{
  "train_examples": 45211,
  "crop_scale_min": 1,
  "optimizer": "soap",
  "max_precond_dim": 1536
}
Rows from block 5 of the decoder of a small image autoencoder, named by matrix and row number. Rows with one number belong to one channel. Each number is 128 + 32 x the weight over its row's rms, rounded and kept within 0 to 255. All counts start at 0. Numbers have three digits each. After the name is the row's rms in percent of the matrix's.
After each channel's rows are labels from the 100 images, of 14976, where the channel reaches its highest value: "colour at peak" is the nearest of a few named colours to the mean colour under the peak; "strongest on" is what is common among them. Only what is clearly more common there than usual is listed. The data: stained colorectal tissue patches (NCT-CRC-HE-100K).
# convs0: first 3x3 conv (decoder.decb.1.1.convs.0.weight, 96x96x3x3, each kernel summed), inputs 0-95
# convs1: second 3x3 conv (decoder.decb.1.1.convs.1.weight, 96x96x3x3, transposed, each kernel summed), outputs 0-95

convs0.70 113:134154123058067123081101151105099131122110104109125115114161149122131085101163175111078102175150144103133140161173161142096106196121070171130110136167125108092141120121122138154096153119091131036084129114052094054119140148166137155141159145137134097164143113124117120180145139159225136119
convs1.70 103:163096116177157086133096116112138188108099116118092141062128179116169091136146134151143110075173143146138116106103143206136156091140098123129110134073136155123084109083103121166156114138159112179161170162156112132121135102118150106132067164118112139129195119082092121126089000119122124150
colour at peak: brown; black
strongest on: tissue: lymphocytes

convs0.50 132:124125158153077157154132145152129138144115147092130128072127113108130077122115153077100153178168111087120130161134116112162177119064143131103200111057045118071140129138124122124159159121097124129130102112114116066152027146159127096137092107208134077089158132149140114066096108110144137123
convs1.50 097:068109116127082096146152140137091139144142138170091094106200186142131145162090115111132079151170133170132147164156117159115118112158195085141201102093119140168125091147054098142156152176072131155123138141129166157110111130065136155155202123110120122116113169141127091165117213129147122104
colour at peak: brown
strongest on: tissue: normal colon mucosa

convs0.61 077:148159119116225184090125143123139161152107117130214134099128069135138141106116109125128162148098122099129074147145137142107132129128073166087214141115137147142155137120119072125068102126123079122106143114159128074114132138097152109134134127125118140138145076141169164147124115154183002117
convs1.61 079:139047152120098148105083171104092117126120102140080149119147132137180060146148140164165114158148168138116155105112144105154158169092084130142217129097090111061122180143128143144168112104168124136160152104183084107101138137161128116132124089108185170115161179138097158127189119066166086135
colour at peak: black; brown
strongest on: tissue: tumour epithelium

convs0.95 132:163172085190102153125167117094141107132140070119132066134143111111115107122135108199163183123179108091129129157129148168141123109094138139102141168155143139167169099161104136089087170144112142181161098077148123111116085109044111163093106138236116094078134093104133103156136107139124117086
convs1.95 094:126135128036174138161162120111151154121126120057069086067126128110143136078178188088099117152130141197119123142138150091134092132072189104083154151159112133046095153160196109115137119128090135083129129137135129125145167092126144106161087158110146129171116112116135111089062092141129133142
colour at peak: brown
strongest on: tissue: normal colon mucosa

convs0.82 112:140061105125103122078154144140085129153076104098167145100176113083106089084113136089182165159141142186100161110143115212143134108096155191113114151070116088109117135135110148064105130165130128103101118127170131144102117123070123124114188120109186111106104153131130105193070138195155138108
convs1.82 102:131104192139135161107065115139096149140152146173159155117091062107102129106123062132066075161146121086100164076087126168098115091143160157152067087110121093132107148093144140165108170110115061118173117132102134094192114093145122121159100145157097173088108086117089117174185135113165133136
colour at peak: grey; brown
strongest on: tissue: lymphocytes

convs0.24 084:096119120088126136128129156137017170144123100120140126139112006098143106122098121204107116104100077141144156153129132135053145116126151112179139135110139107100101099147114112075111098084135125133087141072142128119110098113119095130177136148146137155116095141118031072104117173104142116129
convs1.24 098:170161100137100153149087143124145138088150143179095106040129121153076107113100100076145134133134104176125131131149141118055078107112132142113132148140151117122068147144138124134105069133138092126130117104148137104077087157176076103152137147126184119095141152177200178161107137121066094037
colour at peak: grey
strongest on: tissue: lymphocytes

convs0.91 084:127138103107124062126166099118175126071133118127154139135056174135167088099155137128126125112119085129112076116101124107205114133184140148154129130108127119137090108247105071109126130138072117139125099123112067146090090142130067140195128111140076101110143128177164142136137086099115142078
convs1.91 099:105137172163051106129092141135073149142148116073114139149162111131085156131148161127158121091071105102157175079106109125180102212128086101146169124140129102176115173128124134117162096102100190115124136205169118093168150159186112147138149094086126061154151133104152141132096155164097160117
colour at peak: grey; brown
strongest on: tissue: lymphocytes

convs0.18 087:138116174043172141111136101097092195135135155087099131184114141133131146127085109143142128104139067170131152097131120133022051115094110116108129131119145158172131098114092129102106095097107205137051124150110082128145074134132126162145077120161113170167107131173128120118108161102162125136
convs1.18 104:103160130187147115117198112092156182105175092155153107188060113132112080090145147153189172187128131118092145098127145101175126173120163110073087110169131094141168138150109109154131134117149147121114190149135108134071126157154071147146147092167175106138121101124190082121134121131119197149
colour at peak: grey
strongest on: tissue: lymphocytes

convs0.47 103:142183121130192078070098149125109076146184115103166175156104135136140109097143153094058170123120150066144106159150071134129103106108146120096151121132088115171133095084147054157150135106147186106112148093158092132114067082117118115115147211149115130149108138110108091156102140166069101138
convs1.47 104:149129078134133134130145150127119168161165111099156100107145172125147120188129149096133130150084196077170125117116118168082122110128121122142151077116097098055169079159102137104136182179086149113101146137147202194185114184168148152128092161102109149107115143105126158154133177097209163121
colour at peak: black; brown
strongest on: tissue: normal colon mucosa

convs0.92 086:161143115138125115152104162111135119114162125156155127090160068113107077103119200124077128105173072126083130090165098067111081143081174140175144095075117114098084091125157137158099080192135157164159118138126115105080126054122127102114131137177075109130089135073148166142111105155119095180
convs1.92 091:052128121075110139165159078132095095127129133121118151099132167145146130126080059117129106111135187129120116165110113219175089145124171145090120134097139160196117167021130105119146160112104060096158103100119154075102109128116135162158123135072134129149143138095154153155133131119148090077
colour at peak: brown
strongest on: tissue: adipose tissue; tissue: normal colon mucosa

convs0.10 095:121197161114140092073129157144148172112123087152204153106143115172148099092165177121110172156128162149142151141135159115183106102122084182097152145114125140136136091148099042173074156144180165099137122113182124169144133132202133155108079125149087142126180087110141144156098144144154106080
convs1.10 088:082173189124129114132151123149132104151130167121167065121167111151113206075062134148136108088097148132081166155127114141138106093095182078075059119091152058075141106125154151129152111075078094130104094096154124117160150123129119077107126147165145114144139126117203080137151153167113134120
colour at peak: black
strongest on: tissue: adipose tissue

convs0.34 092:176108130108153202118118179194062160149099115169127113141077130145130146128120128133138142118160050128118163100216146099087174140159152115123119131086133098156124080122113116120126101090099125100075148153125091100108074037135087097127114117129113187133133104073108149137122118072160091159
convs1.34 092:108126048134189115125109078148106112092116093138104125121183146170128150030159204114120084178158146074163136089149116086125179172150114182145164169173150108150170089143103102105092128124106153170090127116143148099080083139150085105100086136102172094125126129139129118164116127090116130119
colour at peak: brown
strongest on: tissue: lymphocytes

convs0.14 113:109109094154117117158082155095094172201140097120081131145179146160131212150106127124200110175119099108123139183132107132096135143179111127106149156061120132109149136166060123116063156122128124142113163128172111100137122151189121096095124109095131137092103044133135125147045166108128148125
convs1.14 107:101100100115168146162101146134166180109173061109152084152050070087110109136071151167122155168181140091110128114162147120128157151091118168099134143135092156167105115157089109155103129132124146086115205165134132103110133088160119177182058167116124157112173132104124121178120129134101127058
colour at peak: grey; brown
strongest on: tissue: normal colon mucosa

convs0.87 109:172159154103126157138161127166073084107128088094126141154124129099110128075160131133134122156151112125077188128125137194064074125168116126124108176114119156156149139094132152133111214151104109165077126127104139124136118168154147114118132125107238149161091142199175197134120112182122147147
convs1.87 086:158080141102125130168127138111170140160146140124170111124130215114096138139144215102210194080063103194148105067073140114134089095151108144109128167166127109157112131122156146125147084065158113128113164183119104141116113139143125158154168132140091115130146130150116128149122056083152161117
colour at peak: white
strongest on: tissue: adipose tissue

convs0.49 079:067117174130118113126139150119132138127117150134145115134171117070103133144160093145176130177097059123166059126023121129094115138183122112151120046100128123181129141200165101157136138105103101154068121120123140161138162196121125177125114125145136193135134119154103181076137115144135131092
convs1.49 093:122076129092071175102149101104133040126160138052081151136119129135181140158076116112083178137157106076109154155137093109204138101086151111144138140155152159102101103154170123112144150084160128122131115130125137139085155121102095058102100100096129073167112159152145151144090120121052090129
colour at peak: white
strongest on: tissue: adipose tissue

convs0.25 075:112139136147113116137146122108054092160130059150162082163111121133146081103093166087103100161060170110097151115088152191170181098131145147091125113079134146140134129187123076116158147109165134140074121101082173116133064118126131124109130128165140133103088107092207185126097085126133093082
convs1.25 088:124097123132066090124141168171126119147178078113142156138183141122136087127130132182150131111116130143173109088136134129065167126100168145163137106111119078127255165106108133151164087151115124146051139133139064153118144180131120183085137110131135117134159120156121083162140109058083136128
colour at peak: white
strongest on: tissue: adipose tissue

convs0.76 105:074195092130112109124104129145116153134138130146158110122079116136093071102145172135112095131116145114167147093159153101097120087103111139123102132118111091145131127097183112118121147133122088015157169149053154114116110143092162100125108100134132107127148177122120124250089112139192099077
convs1.76 095:133109156114118124094103121098109175097105088155106124152143097102141079170130198109217121095126149160143174138141158139108111200135098209135127108078107154054110110128081082124157109116106183158088095136117104117112111145217170141168159162148111154092113157095135099159097096144113107126
colour at peak: white
strongest on: tissue: debris

convs0.11 129:095158141164118127182159169118112166122135115117099105112137114158146053119136117141137157142122116084127129088141197109156143129066096117108145093166090099100117140136060188110173106180124092054161115139140119140156118107167076103069078132053127157109115148144151063128057147167131129161
convs1.11 089:124086138140080168109094139081079156139134142110136102092118106117115180160184120118148092091082107089083114140103205139148164150170117091163095168124196152148121127131122144104110110114121144080135140147161076153159089123130167118065098127094092177095136083069126194105157091154147187171
colour at peak: grey; brown
strongest on: tissue: normal colon mucosa; tissue: lymphocytes

convs0.54 081:041154127106144064150122105139155197140113090130086097140083120109116171088123130126107104119116128109149114138056126104168199146183146121093154093164123184131092094147150092116153135151118094127092134135133132130115103205099176158110122108132078079138120148114157191136077091188124136184
convs1.54 107:127135085099165186108135119123157079151114188111119104112099096133155117134126203091199171160184202150125122160195118116146096147188078136111129125147119167135135158137081158125149144081152124081098140165186116140110128111143084134117179164117157108112154148144115140107081057182082132143
colour at peak: white
strongest on: tissue: adipose tissue

convs0.60 077:142071139132146122152162156157159115110097102118121139180110101238154150111153165130102180130098089107131151094132138114104109154147133125136139124151154162126197148134090098069097113109138097095106129062129172151127136112082135169116129149184119007143085107170101092120104122122131088082
convs1.60 083:114153078154145143098177108122131132128069162090176049083124130042151123136148116089157127104156138168134100171132085127126115170172134080152138096212153154123116143126114113084168105177145139117104172115122120140140168105156128105078095044108137161098141096178119102106093083113134137177
colour at peak: brown
strongest on: tissue: tumour epithelium; tissue: lymphocytes

convs0.20 101:155129111149124050133114092120160135145182112148113141134043131186156142118126128129132168089116082142123051099107116157197135143148141127175134118183146135084129159095122156145085076052123117088064119121168150127135124181150135162099121156112096107138103143122126179152063183143115140067
convs1.20 094:146145095149096062138109213100096110129133076128073131137130080171113143121116141125069142049135128052150152111099141140074144105187169116102133188126152095121104115146120120175188078151125128098154089161131134084142109158163125147185126103139174151105160139054143127124117142123089092150
colour at peak: brown
strongest on: tissue: lymphocytes

convs0.83 086:139160123103149127108167120122174170146045154106119133138122071100114102103141100078155077127092153160118158099117133115170213082138105130134122099097151150145060134105092110142151150187136117101168116112091113147120136149112072129126115127151123112151047135074094063120150156200106176074
convs1.83 088:148146105179122124093092131147113130164158124168124155131114135094096144124098030103160071143056105183108139112141131120062135077133104151098105157138108109154100145128106166149138100126129113169133130070126117183124161123123151093083114115149132120077167040172125103093165102030117110148
colour at peak: brown
strongest on: tissue: lymphocytes

convs0.31 117:156149107160141155104100156153132127183128072085122105172112122142129101158130147125121164120158126119128123128147027107128114125078042048121116108109134129125132132145125026188171139160147130180151134133153143099138050152123079160065152159099137123116111129168125107090084148140143171126
convs1.31 096:151145136123155085143097114170126121214127101086154130110168189142131183141140112108090103106127124132088149176142085128183130080114066089159111139171111148130105124123046120161131184156126089125155178174134083078161115171113097159123120108151152114131128133165149143105104212150154176073
colour at peak: brown
strongest on: tissue: lymphocytes

convs0.23 117:138173139083104119206137099129090186134142096121115078100127136087102097144086134149077072175074160064117114117150137106108145182115056097099148122155129199142118133101104133091097126121149107096129093131115166130096101125146106190093141063116109146130140162144088147080058130180114162120
convs1.23 106:161115145102149115103164155116164062186153157092163158097133094195161101169103196144140127105112113138134139119146118160144163158158140074107146128094206111085138112092134076080136130156152104134116154204102164153129162085110150102128167109090176071135075165159155145073169153143102124131
colour at peak: brown
strongest on: tissue: normal colon mucosa; tissue: adipose tissue

convs0.9 102:132143105076159090104161149134105107114149116095091142110155185162093056148115105083110104080137166127101112105133194138122089155105114126165098124155079103172148138126148105167094142135098162021098107163092089080121103117121166182126098167156151102175077099100079127147129147120155184105
convs1.9 099:102082158152084132093082103140179158119157115173115116156046111155127105151085056178132131117112095122159091132129106170123109122081111079118079156160133123099119098161109095081131068152129068174141109065139183124087103118090126109221166115097100104159118132127093126115129104168127146117
colour at peak: brown
strongest on: tissue: lymphocytes

convs0.8 095:202106118076115168139122155118091145150161140132138135120077217070134179178145118188104128119213079122075168143157133197026115119121115121137151128140123121131171144103129133145104121098092132103086149155124176127169137101111131157139106155120186133148092154154127093114119161144126116090
convs1.8 085:068138073106115188130137131124073155135117163129079118087146121094140183139107146092145137104134148117106091144124101169125103141167124173144091192130159197188119109107129125165122158082182160116164151066148131081133064093126131120126172180148076177103161158090092109114132124080148172086
colour at peak: white
strongest on: tissue: adipose tissue

convs0.32 098:137084128128165117117076157148089117132084109075103105121120127129194143174149126119166145143186134124131127123131176149126114160163086107092084161145180123121125132127150198160093120142090052078102143072169125134133144133178136137093224167124136135145146124098144099107168120138105074222
convs1.32 089:100180151089173080137138174139116084148166118150091106134151069144154092119089126145183124127100138164154118133124165138122165123136099173118093132132105140127148095146085146119123045134079204161151047085088117160132165135097094143145150187176154120080138108167143152079138175131117174177
colour at peak: brown
strongest on: tissue: normal colon mucosa

convs0.78 115:119100158091102161163126093095117119118121173113144086107132150139114056102114147106133168140138118236110134112170089092104139096130135147093138139054134119093120136127180126123094147142195170188152117161166090087127077077122111123134103085131107114141111049132109110089079144095158186090
convs1.78 104:093154138148158156164135141105138150110133163140134167090153142135062095145128042133131107143153122050094122148126113158086132065166135098103113149167147187119129156121113077132148138079142168102064138113167128106117188152096199182134074186129110088120138132074142160089161168102163129116
colour at peak: brown
strongest on: tissue: adipose tissue; tissue: normal colon mucosa

convs0.1 096:082148157076144108133138151097149130152034119092120132128142061190154085082092152123133103095153110128106063107102110119082102107148167135097130107166094091167105124100097112136177129118117152138089151117153098129158085129170070152110134114143079183153159113141033136136123100082103162178
convs1.1 087:146111138113094123157128140163147140168118097154103145100125152124210126216121110124109100170100138126162133189120116122176064148143112110158152094055169057107180176101189121116100133097104110074157077114113130110116073155109184124139118126112122065094090101097120129118121115111122141060
colour at peak: brown; grey
strongest on: tissue: lymphocytes; tissue: normal colon mucosa

convs0.66 138:151067142108160114142083150112156163148154160120026104107131139119120103178117145143065099120122087096160134158115126144138178062178092141138179105082177124097119131160043119155143077118155093118138111129200154116148131152178104105164079101148115154116124100161151090073118136130154089134
convs1.66 107:144102104123128137123101102137132103166141138152079183070112127017110083134164098137190152153100129116144118137151151132145111131159102107168111172106145152181070145111103156134134111184131104133117097183109104140091155214113133120114177184100118148072136114133115209132166079164154124159
colour at peak: pink
strongest on: tissue: normal colon mucosa

convs0.5 088:126110157087121060110175187130118033121143115122149149131075162153180115108103143161136134125107136105108115128009110136088156142121136127115116160138144101119113125180082110096122097085126162127123142125118135158074152115134088131134111155145181072169142079090160084109134124041175122133
convs1.5 084:077139115094083109129169081147159133157086151119176105081142107098130166115125130092137120152185145146126089145086148107175154152074182134161104144158120174186154117061144127121172152144170107129107153150135134107194126112151069159099140115143118206126127122113104102178099128194139175051
colour at peak: grey
strongest on: tissue: lymphocytes

convs0.28 085:108144165121132128147115088070206142146174093118126119134142125134141122092142131096112127071110045144097125091173142124083156143165093105138133116090137164119177112096136133151057102169145135144096140045138091128092082138145161138058130129136065146170124106035132194135118128105152131118
convs1.28 090:115147104105121108118133163144161019053060127170090106058086112129161123173144130141138118138140158161142114141137072059094138117119123090124128116097133118046123158128138129110120174173157186124104144088117114096177096120143162140130091153184143176119181148161143154161130121119153117087
colour at peak: grey; brown
strongest on: tissue: lymphocytes

convs0.16 093:158120101122135150142129164075131139130041142151147147150164083142054146121112143106140131192093167125122130065168133179155148113177111138136119112126144113111148062115108132118178090171126149152113087088095035115167127082133097109147168161129110029140147121107097149096147104101113139086
convs1.16 105:146125055124154149187163107096157131127130118116165173096114135051137167112111103127083082117142101043151130170039187134150082135140095156099151089146079080092172119141174103137132096120134106140143118077109091154139136152145104096130162095100180137158116149121122133174152155187123092152
colour at peak: grey
strongest on: tissue: lymphocytes

convs0.40 081:187088058087096055112145056098128098138169125148158133140082087056138146161103090165125148138062129139138122109110131094159163131130142132092140093147127101170096102167131142103129140098152100111130120081134154120152128125132135111138098155078203063105130107150164184137065149147188092134
convs1.40 102:101105052149173082115146083169130086148057122085163139116151117183125101131179110143164140115161108132134082100065104138139174159076151111088147142145067167131101103179112114108162097104093083165136132108107157142118107178157138095093122174117123107175129140139105135115168152149031101120
colour at peak: brown; grey
strongest on: tissue: lymphocytes

convs0.12 099:101132165137157128100121136135225130106168140130129089142138125069129142124116135104171178052074106165112112124168134111124059153129122138137087165128123193121113120173124121103156128114087087206140120159138159081109087148178117111087085073139096144129094110164144194120119132192149158081
convs1.12 106:139171161114118056084079140177128040090171143134138072119109114086061165128116115181151094062144087098124134100133088147144126100144124109124160148162082118115113158125147084075105102081153164088167118134126112144131139158169076156189093079123175094153091131161117156120107110101125110120
colour at peak: white
strongest on: tissue: adipose tissue

convs0.57 094:153128131106176111146134142111112133168162186131212146127094184188180189097116130140119121143162120124158117120162118187146130141158171146126202094144125141183101158162164130162171105095111107081130108119164048187118135152073121098142139189125131143155112111129125129118176118172081083097
convs1.57 095:094094080136138171130180083121164106116111138124134196147133112083146102125186138086147176127116089152149109087170108134092139105168178168126138168177170100154128116115070094106113164173214139120144106129144174125217126197151127138152081105104090158104099147135113131108088104142161108158
colour at peak: black; brown
strongest on: tissue: lymphocytes

convs0.7 087:136168095056116080078112120188178132143114107144106134082169098109044178155140122112125081121147125095173146157137107128190104160110129083136144112139149163099152136156116131151100126091142131132145137091163183133163151151135058121149116092193101121171181170120069151177103154140075106160
convs1.7 109:108126128149077110136102127117087153154181198154202126171161150149180134154127131158142163133099096128124113102079087129126124060032144106106126095144082150096115130136097175137121133135088114164087132179108100171127138067127083147150162116092076116189113106158100088098101092144124075155
colour at peak: white
strongest on: tissue: adipose tissue

convs0.84 113:108142149128136098071093174091090152112154124172162124136140151120122095145078158167118137103116168150118153126124252100121121133132088132154056138102172167136139153138127118154147170185105139116182097110170128134139135115120166193173075176143098125159098161106131186158170132099180171114
convs1.84 111:179142138154137200130110104132134100183120123127108200153116120076099138173190173131135200148182119079124112120137117066150149123093118071108144116167111086122089164135107117116084138178174104087177138104135116103160177107146098131039074111145151094123116142146114116084169087124126115121
colour at peak: white
strongest on: tissue: adipose tissue

convs0.86 111:140172142130075123153116103112055127128143131178139115126123140102125182111095089130173050118192096119159106130112133118106120077090088127151137127138195143234114124171131138133109170137084114159179083103093149078144168127092124119134149120123128159127122068126086102058159148096096173126
convs1.86 119:165173077143124044173172160145123095124125087138179169144146074093154088066147153097172151148079099178108164157128115094162097148116140117120130081135159104050133179091161128177129102163158168111130167107128128158103136123140185128094122092170131154125129137112151119114158184096128185161
colour at peak: white
strongest on: tissue: adipose tissue

convs0.38 103:162098088163146154109197123087140108145141125106118117137105139169115119090135113106127129100064166114103086109115121085209151134139121151135135166095135155098106149176140079140165106158179125098170091101116109151159081130106075143091087058129074090186162118074125185122095060113178119114
convs1.38 129:092119120161127143164130158094128111084103156110133083069101102114031154088123109150097172134087116166118127145162154197108063106083081134197123119095113136090121144059093102145100145105131135146109061140163143127148114158123153157089184185150082150105096119112123159111108158123130107190
colour at peak: white
strongest on: tissue: adipose tissue; tissue: lymphocytes

convs0.74 078:144137140114115138145144107092076162131147081127147113156078171134126145162080167142179100106122113121094060138139134212173137137177097104145145115119119100127167167078140121108156156036121146133099174166122170122054069125104131207141092164127078089095090099124087123098106116137149132133
convs1.74 098:136153109143102090134092120143123134119158103133103171107151079111142099090113128128149069099169125170141077071131146034026116078136140099097164099118117124035074155131126120104142111123136123081139157098159098106084159122132125107138086067118146128061152183158133157150091116128113104124
colour at peak: brown
strongest on: tissue: lymphocytes