{
  "model": "image autoencoder",
  "dataset": "stained colorectal tissue patches (NCT-CRC-HE-100K)",
  "train_examples": 45211,
  "image_size": 48,
  "crop_scale_min": 1,
  "horizontal_flip": true,
  "bottleneck": "plain",
  "downsampling_factor": 8,
  "encoder_arch": "gmlp",
  "encoder_norm": "layernorm",
  "encoder_mlp_ratio": 2,
  "encoder_drop_path": 0.1,
  "encoder_patch_size": [8, 8],
  "encoder_conv_stem": false,
  "encoder_layers": 12,
  "encoder_width": 256,
  "loss": "mse",
  "latent_channels": 4,
  "decoder_norm": "batchnorm",
  "decoder_activation": "relu",
  "decoder_widths": [48, 96, 96, 96],
  "decoder_blocks_per_level": 2,
  "decoder_block": "basic",
  "decoder_attention": false,
  "decoder_upsampling": "transposed_conv",
  "residual_init": "scaled_by_depth",
  "optimizer": "soap",
  "beta2": 0.99,
  "lr": 0.0034,
  "beta1": 0.95,
  "shampoo_beta": 0.99,
  "eps": 1e-08,
  "precondition_frequency": 32,
  "max_precond_dim": 1536,
  "one_sided": false,
  "adamw_lr_other_params": 0.0011,
  "grad_clip": 3.0,
  "steps": 30500,
  "batch_size": 128,
  "epochs": 86.4,
  "lr_schedule": "linear",
  "final_lr_fraction": 0,
  "warmup_steps": 1520,
  "weight_decay": 0.05,
  "adamw_weight_decay_other_params": 0.05
}
Rows from block 10 of the encoder of a small image autoencoder, named by matrix and row number. Rows with one number belong to one neuron. Each number is 128 + 32 x the weight over its row's rms, rounded and kept within 0 to 255. All counts start at 0. Numbers have three digits each.
After each neuron's rows are labels from the 100 images, of 14976, where the neuron reaches its largest size: "patch colour" is the nearest of a few named colours to the mean colour under the peak. Only what is clearly more common there than usual is listed. The data: stained colorectal tissue patches (NCT-CRC-HE-100K). In brackets: how many of the 100.
# u: gMLP up (value half) (encoder.blocks.10.mixer.u.weight, 256x256), inputs 224-255
# v: gMLP up (gate half) (encoder.blocks.10.mixer.v.weight, 256x256), inputs 224-255
# out: gMLP down (encoder.blocks.10.mixer.out.weight, 256x256, transposed), outputs 224-255

u.167:194152088114122154123099161135128145133077111140121145099121117118102086084200169195177141191067
v.167:125139128141141154131090105130122146102159115125099151145087107116093050095118145180162105145106
out.167:073096159170097209140133122152152129134163118144115195087045129136130100134100125110117119099107
patch colour: brown (70)

u.36:083100081142107153152073125167222131123118148108122137095135150144109078173147114133160138130177
v.36:071125089154075155084109114124148105142112079079132118121171106150160144124129170120159200078152
out.36:165123120104140131124158122159100142112129102101162144117055148115137159097148134118153109104141
patch colour: pink (73)

u.4:166139110154145118118117139143138142186125197132125166090134125110116120158159162114129159124075
v.4:090106115168167157127133066140155118160171099165086102095170132141182140142083097114122143075132
out.4:162184093103129130097136120170099093163120112131144190190159126114116101188143128141139170192105
patch colour: white (86)

u.38:133074146127142206160073115152149163172118141145163138125146140126163157095118141149037138126140
v.38:109082090128123196129085091197185188150090143134138157182146142101173151130157128107086106152118
out.38:112148148155150177114117111111147125170161071081121117147135102119148108107091149087165172060082
patch colour: grey (71)

u.162:097135143171119071107153098088149117102105148126159147124119124178125148114158145130165182126156
v.162:115113135125110136145168110089196124099105109150151147147113065117147133136133161055169183166199
out.162:155106231105135109143080121132118160078111110148120155094077141142179139133073175105119142125132
patch colour: white (85)

u.211:071163150124127162065119110102103158122139110105117138150158120110132089161099174120136081108105
v.211:087138182111163148099142113117111166055162112112117122162177126114159103192105163122091112109128
out.211:143139103098129158134132149121110156146115126137114158120057148173180116066157106149146154134126
patch colour: pink (67)

u.39:194136138089085142058201134136155183107134146101123114169141117129185173091108141123073131099109
v.39:107174097124106208152122045142155162181128144125099161169100128095109156065143174105080170122102
out.39:148122190081071120107088080185118148096101138152169089139125160165126192137105090131117079141182
patch colour: brown (50); grey (47)

u.240:149083079150143123155129160092148107141129159118156174097120096080101100131171181145150076154111
v.240:160036124119124196168128162127169121110094140134147165196117139107091112128151113133149144175187
out.240:148121162125134142078136117171152121099099115160136096121197072177151184089139118134152127107117
patch colour: pink (75)

u.201:086158046110109107119121082144121139158090066151132145168185157119143153132118158120145052103142
v.201:123078184108126069132114187116138110113102166070122144159142139207100096097118098147135159158169
out.201:149111174149113116190148112164158114091135107107071091150117096097074154140120087157143142152137
patch colour: pink (84)

u.218:110120155132160126051146157143168156154108093120162143192128139123149107106126159110167126104108
v.218:118147143205163131128172106184163104123111105101131123169133122071114081105178133103133079118134
out.218:121144137136130167126067139137087176064170102143112193119074139162160154056086164156130154133087
patch colour: brown (65)

u.179:094106147134064162151050133153074103131161102143132089097108154194130072179123101178170152123114
v.179:167093142142044138121057150147117126125194182134167089151157163191155092157154112129121136137179
out.179:131091117125132155112087097136117143118087156148169178108096092121098046175161152157108128151156
patch colour: white (81)

u.224:135101121142111117097106186123081143136122140097219145114142074129177142143155110161109145176073
v.224:137120099141110083129131172175144107134132159112182111119131069156121137140173116162131105201142
out.224:078172117131154149069173147097086151127131167156133113123124108096144137098080112033147077181132
patch colour: white (69)

u.118:131138045126101195138075144142159064121086103108061150059101144118080118081160115155136106127083
v.118:128049089106099143186071102106141141120156103126117088110122079111104076107141153108182113075151
out.118:145145148149109129149114103067179078110158123091098105105077140151128078100185185157116076098112
patch colour: brown (84)

u.227:110119135131156092115086153179127097162131144129139075158078120151113157164117092114078137152152
v.227:134158106135138124076117090157200149144108133122158157120132135132134136148128119159123108149107
out.227:138127111156130122113117060063111169094185114134119137149117118122127066060181176088129095097108
patch colour: grey (45)

u.194:116114099128179121121103128103068109167130135082136142074072112110113108111107092142146146130108
v.194:128163081154129188172056108141119117148119146109115103083092127109129145113175124119185094173081
out.194:124098106182057153153143113113153073106135121154166122073104132089100105137166109122140135141115
patch colour: brown (55)

u.65:184047153072116168128169144168096096144102146148151131136103125147105174142133158132062140121155
v.65:165018173108022122149129145131092071062124142147159162109121164151177136150154104104067116160136
out.65:148043135171098114078086110075098179107090157146071113119085115153124159160166163146108136105120
patch colour: white (90)

u.84:103131045151209128128138157127098149095119207126124136188082169079124140122137142113151108115087
v.84:073118127145164104161117190143098097085148097139144063153136196142140109126152074129120173097173
out.84:152124110197108126122142146165099068101152180140058161148134129110185168169057098164115120169157
patch colour: pink (75)

u.114:125211156120153103066107125134175114055133122112117157168155127130159111040175131144081146126126
v.114:109100095130083083086111140140105108176093119117161125132167093125082144119175104110096116147138
out.114:144142135165140158092117108092138126062142152149142146103146134131121121129110103138091110120134
patch colour: white (67)

u.29:156087132113138139034144131149104152121096064142227120142147112058149120114116120128147149097134
v.29:136079195134111116114140123139111141148166120133157056108155055100122148137109130137122099113086
out.29:096148105131065106174117141085147096145137123121059215137090123124200139168165150191125132132108
patch colour: pink (78)

u.221:090174166134119049098161117127033086136123138072138144112162166132077131157092094140154188108171
v.221:121143093189132124119101079159123092165122101148123157133139178143153142200099132105101198121136
out.221:116134148169096099157089154071173140122139161112125067092102135123172162116125160116112096071162
patch colour: white (71)

u.69:205109115130155130101143104077131078087202122128134121104135087142107123096155121170060107078130
v.69:147109171150114134110111128167199121131114110118084143184169125098141087098134190101114182138138
out.69:125152146144152123106095129113180145133158105134085109180153074114145151105144126090138053117133
patch colour: pink (85)

u.20:127168157135140095090124119156107104127130082135127168084119145156140153158160132163188167111121
v.20:106086157123144161167118098154186166131157170144143120168112078094102064149142122136143092196197
out.20:099115118185148155155119108143187141107067118136130112147105131128110086108138123111156088142113
patch colour: white (95)

u.103:088137143112136149159099159157164144165189127127153160108097095074094082117137126099105156138095
v.103:104117095120063108117168145135189108119110174106165124103144169103087124150176155079142122145088
out.103:083097119111116131146134157156114103178129143134116119154179173122125161102151096157163107116163
patch colour: white (61)

u.159:139179112139148166111122196144075065155123103133093137064128166111146110138056114136078165127132
v.159:122161145115119187150100142207099076106147085165143114120099157071135148180101122136080142103116
out.159:139136119081167143093142114119150101079211102095120121087115115158136086108116144137154099165070
patch colour: brown (53); grey (47)

u.1:164138052108111150050124172119137097133135145118120143149189153088187116083145149127074118164132
v.1:216175120132082141133103133171107082101123136180107102115173177043199171200089106158103152112098
out.1:146147124096121097072103116145138066088123153157202114100071104146138127124084105098159115119107
patch colour: brown (69)

u.183:168058169130147101132129107096113148121119103066126208129096107105143109156094139130155096104087
v.183:152166139172181131114145126073090095148095088158185113111143133140137157092131134157109107154051
out.183:083196110102147153107120184182109123092085145154082064136176134095130138112109105106164185149112
patch colour: grey (59)

u.155:102119080118120142169173166102064144100132103137103146103122098121090135175134119106150111144131
v.155:190109103116146098146145181141151113168178075173121137136185137087156126159195099124115071140117
out.155:134119168121129103112134126172122145134154115131159078101084080137142206167162137086153158145109
patch colour: brown (73)

u.126:075049127093194153127167079115138082104121120077124167125141116142093160068124169100147101116127
v.126:115175159133151120222143136122160094106177150113118124146139162112149129131059073094160131161161
out.126:120148083116127155077151133132131131094133135127086148121149151179077077066153142105131130092130
patch colour: pink (73)

u.234:088103122129135184127148094169196103067139152107194127129185122103103153148112112122121146130106
v.234:116086151063137151171137153151152085173113115153208160090142153122161183115160115099119132156166
out.234:105096124141108094152114142132088097218121143132148104154067133110184111167134156083093141124173
patch colour: pink (67)

u.237:161155145131122140147074107104206165175021133159097121138157069159119112093135162169177095073122
v.237:118132109187117129126135224125141112099124108179069127091099105134165170132100148127109118087146
out.237:114132162154173162064098075185079081176145107115126121186081109100129086064161122088117099171075
patch colour: pink (70)

u.254:167113125108192129158152136124136121151107091126084133092143172113109153151133168079127135127124
v.254:176091109149087130147117165141153088125163092099168150154159160103127111113174135052092116123163
out.254:122102140136170125142112101155127148107139096131091079130126127126131143102137114147116144118097
patch colour: white (62)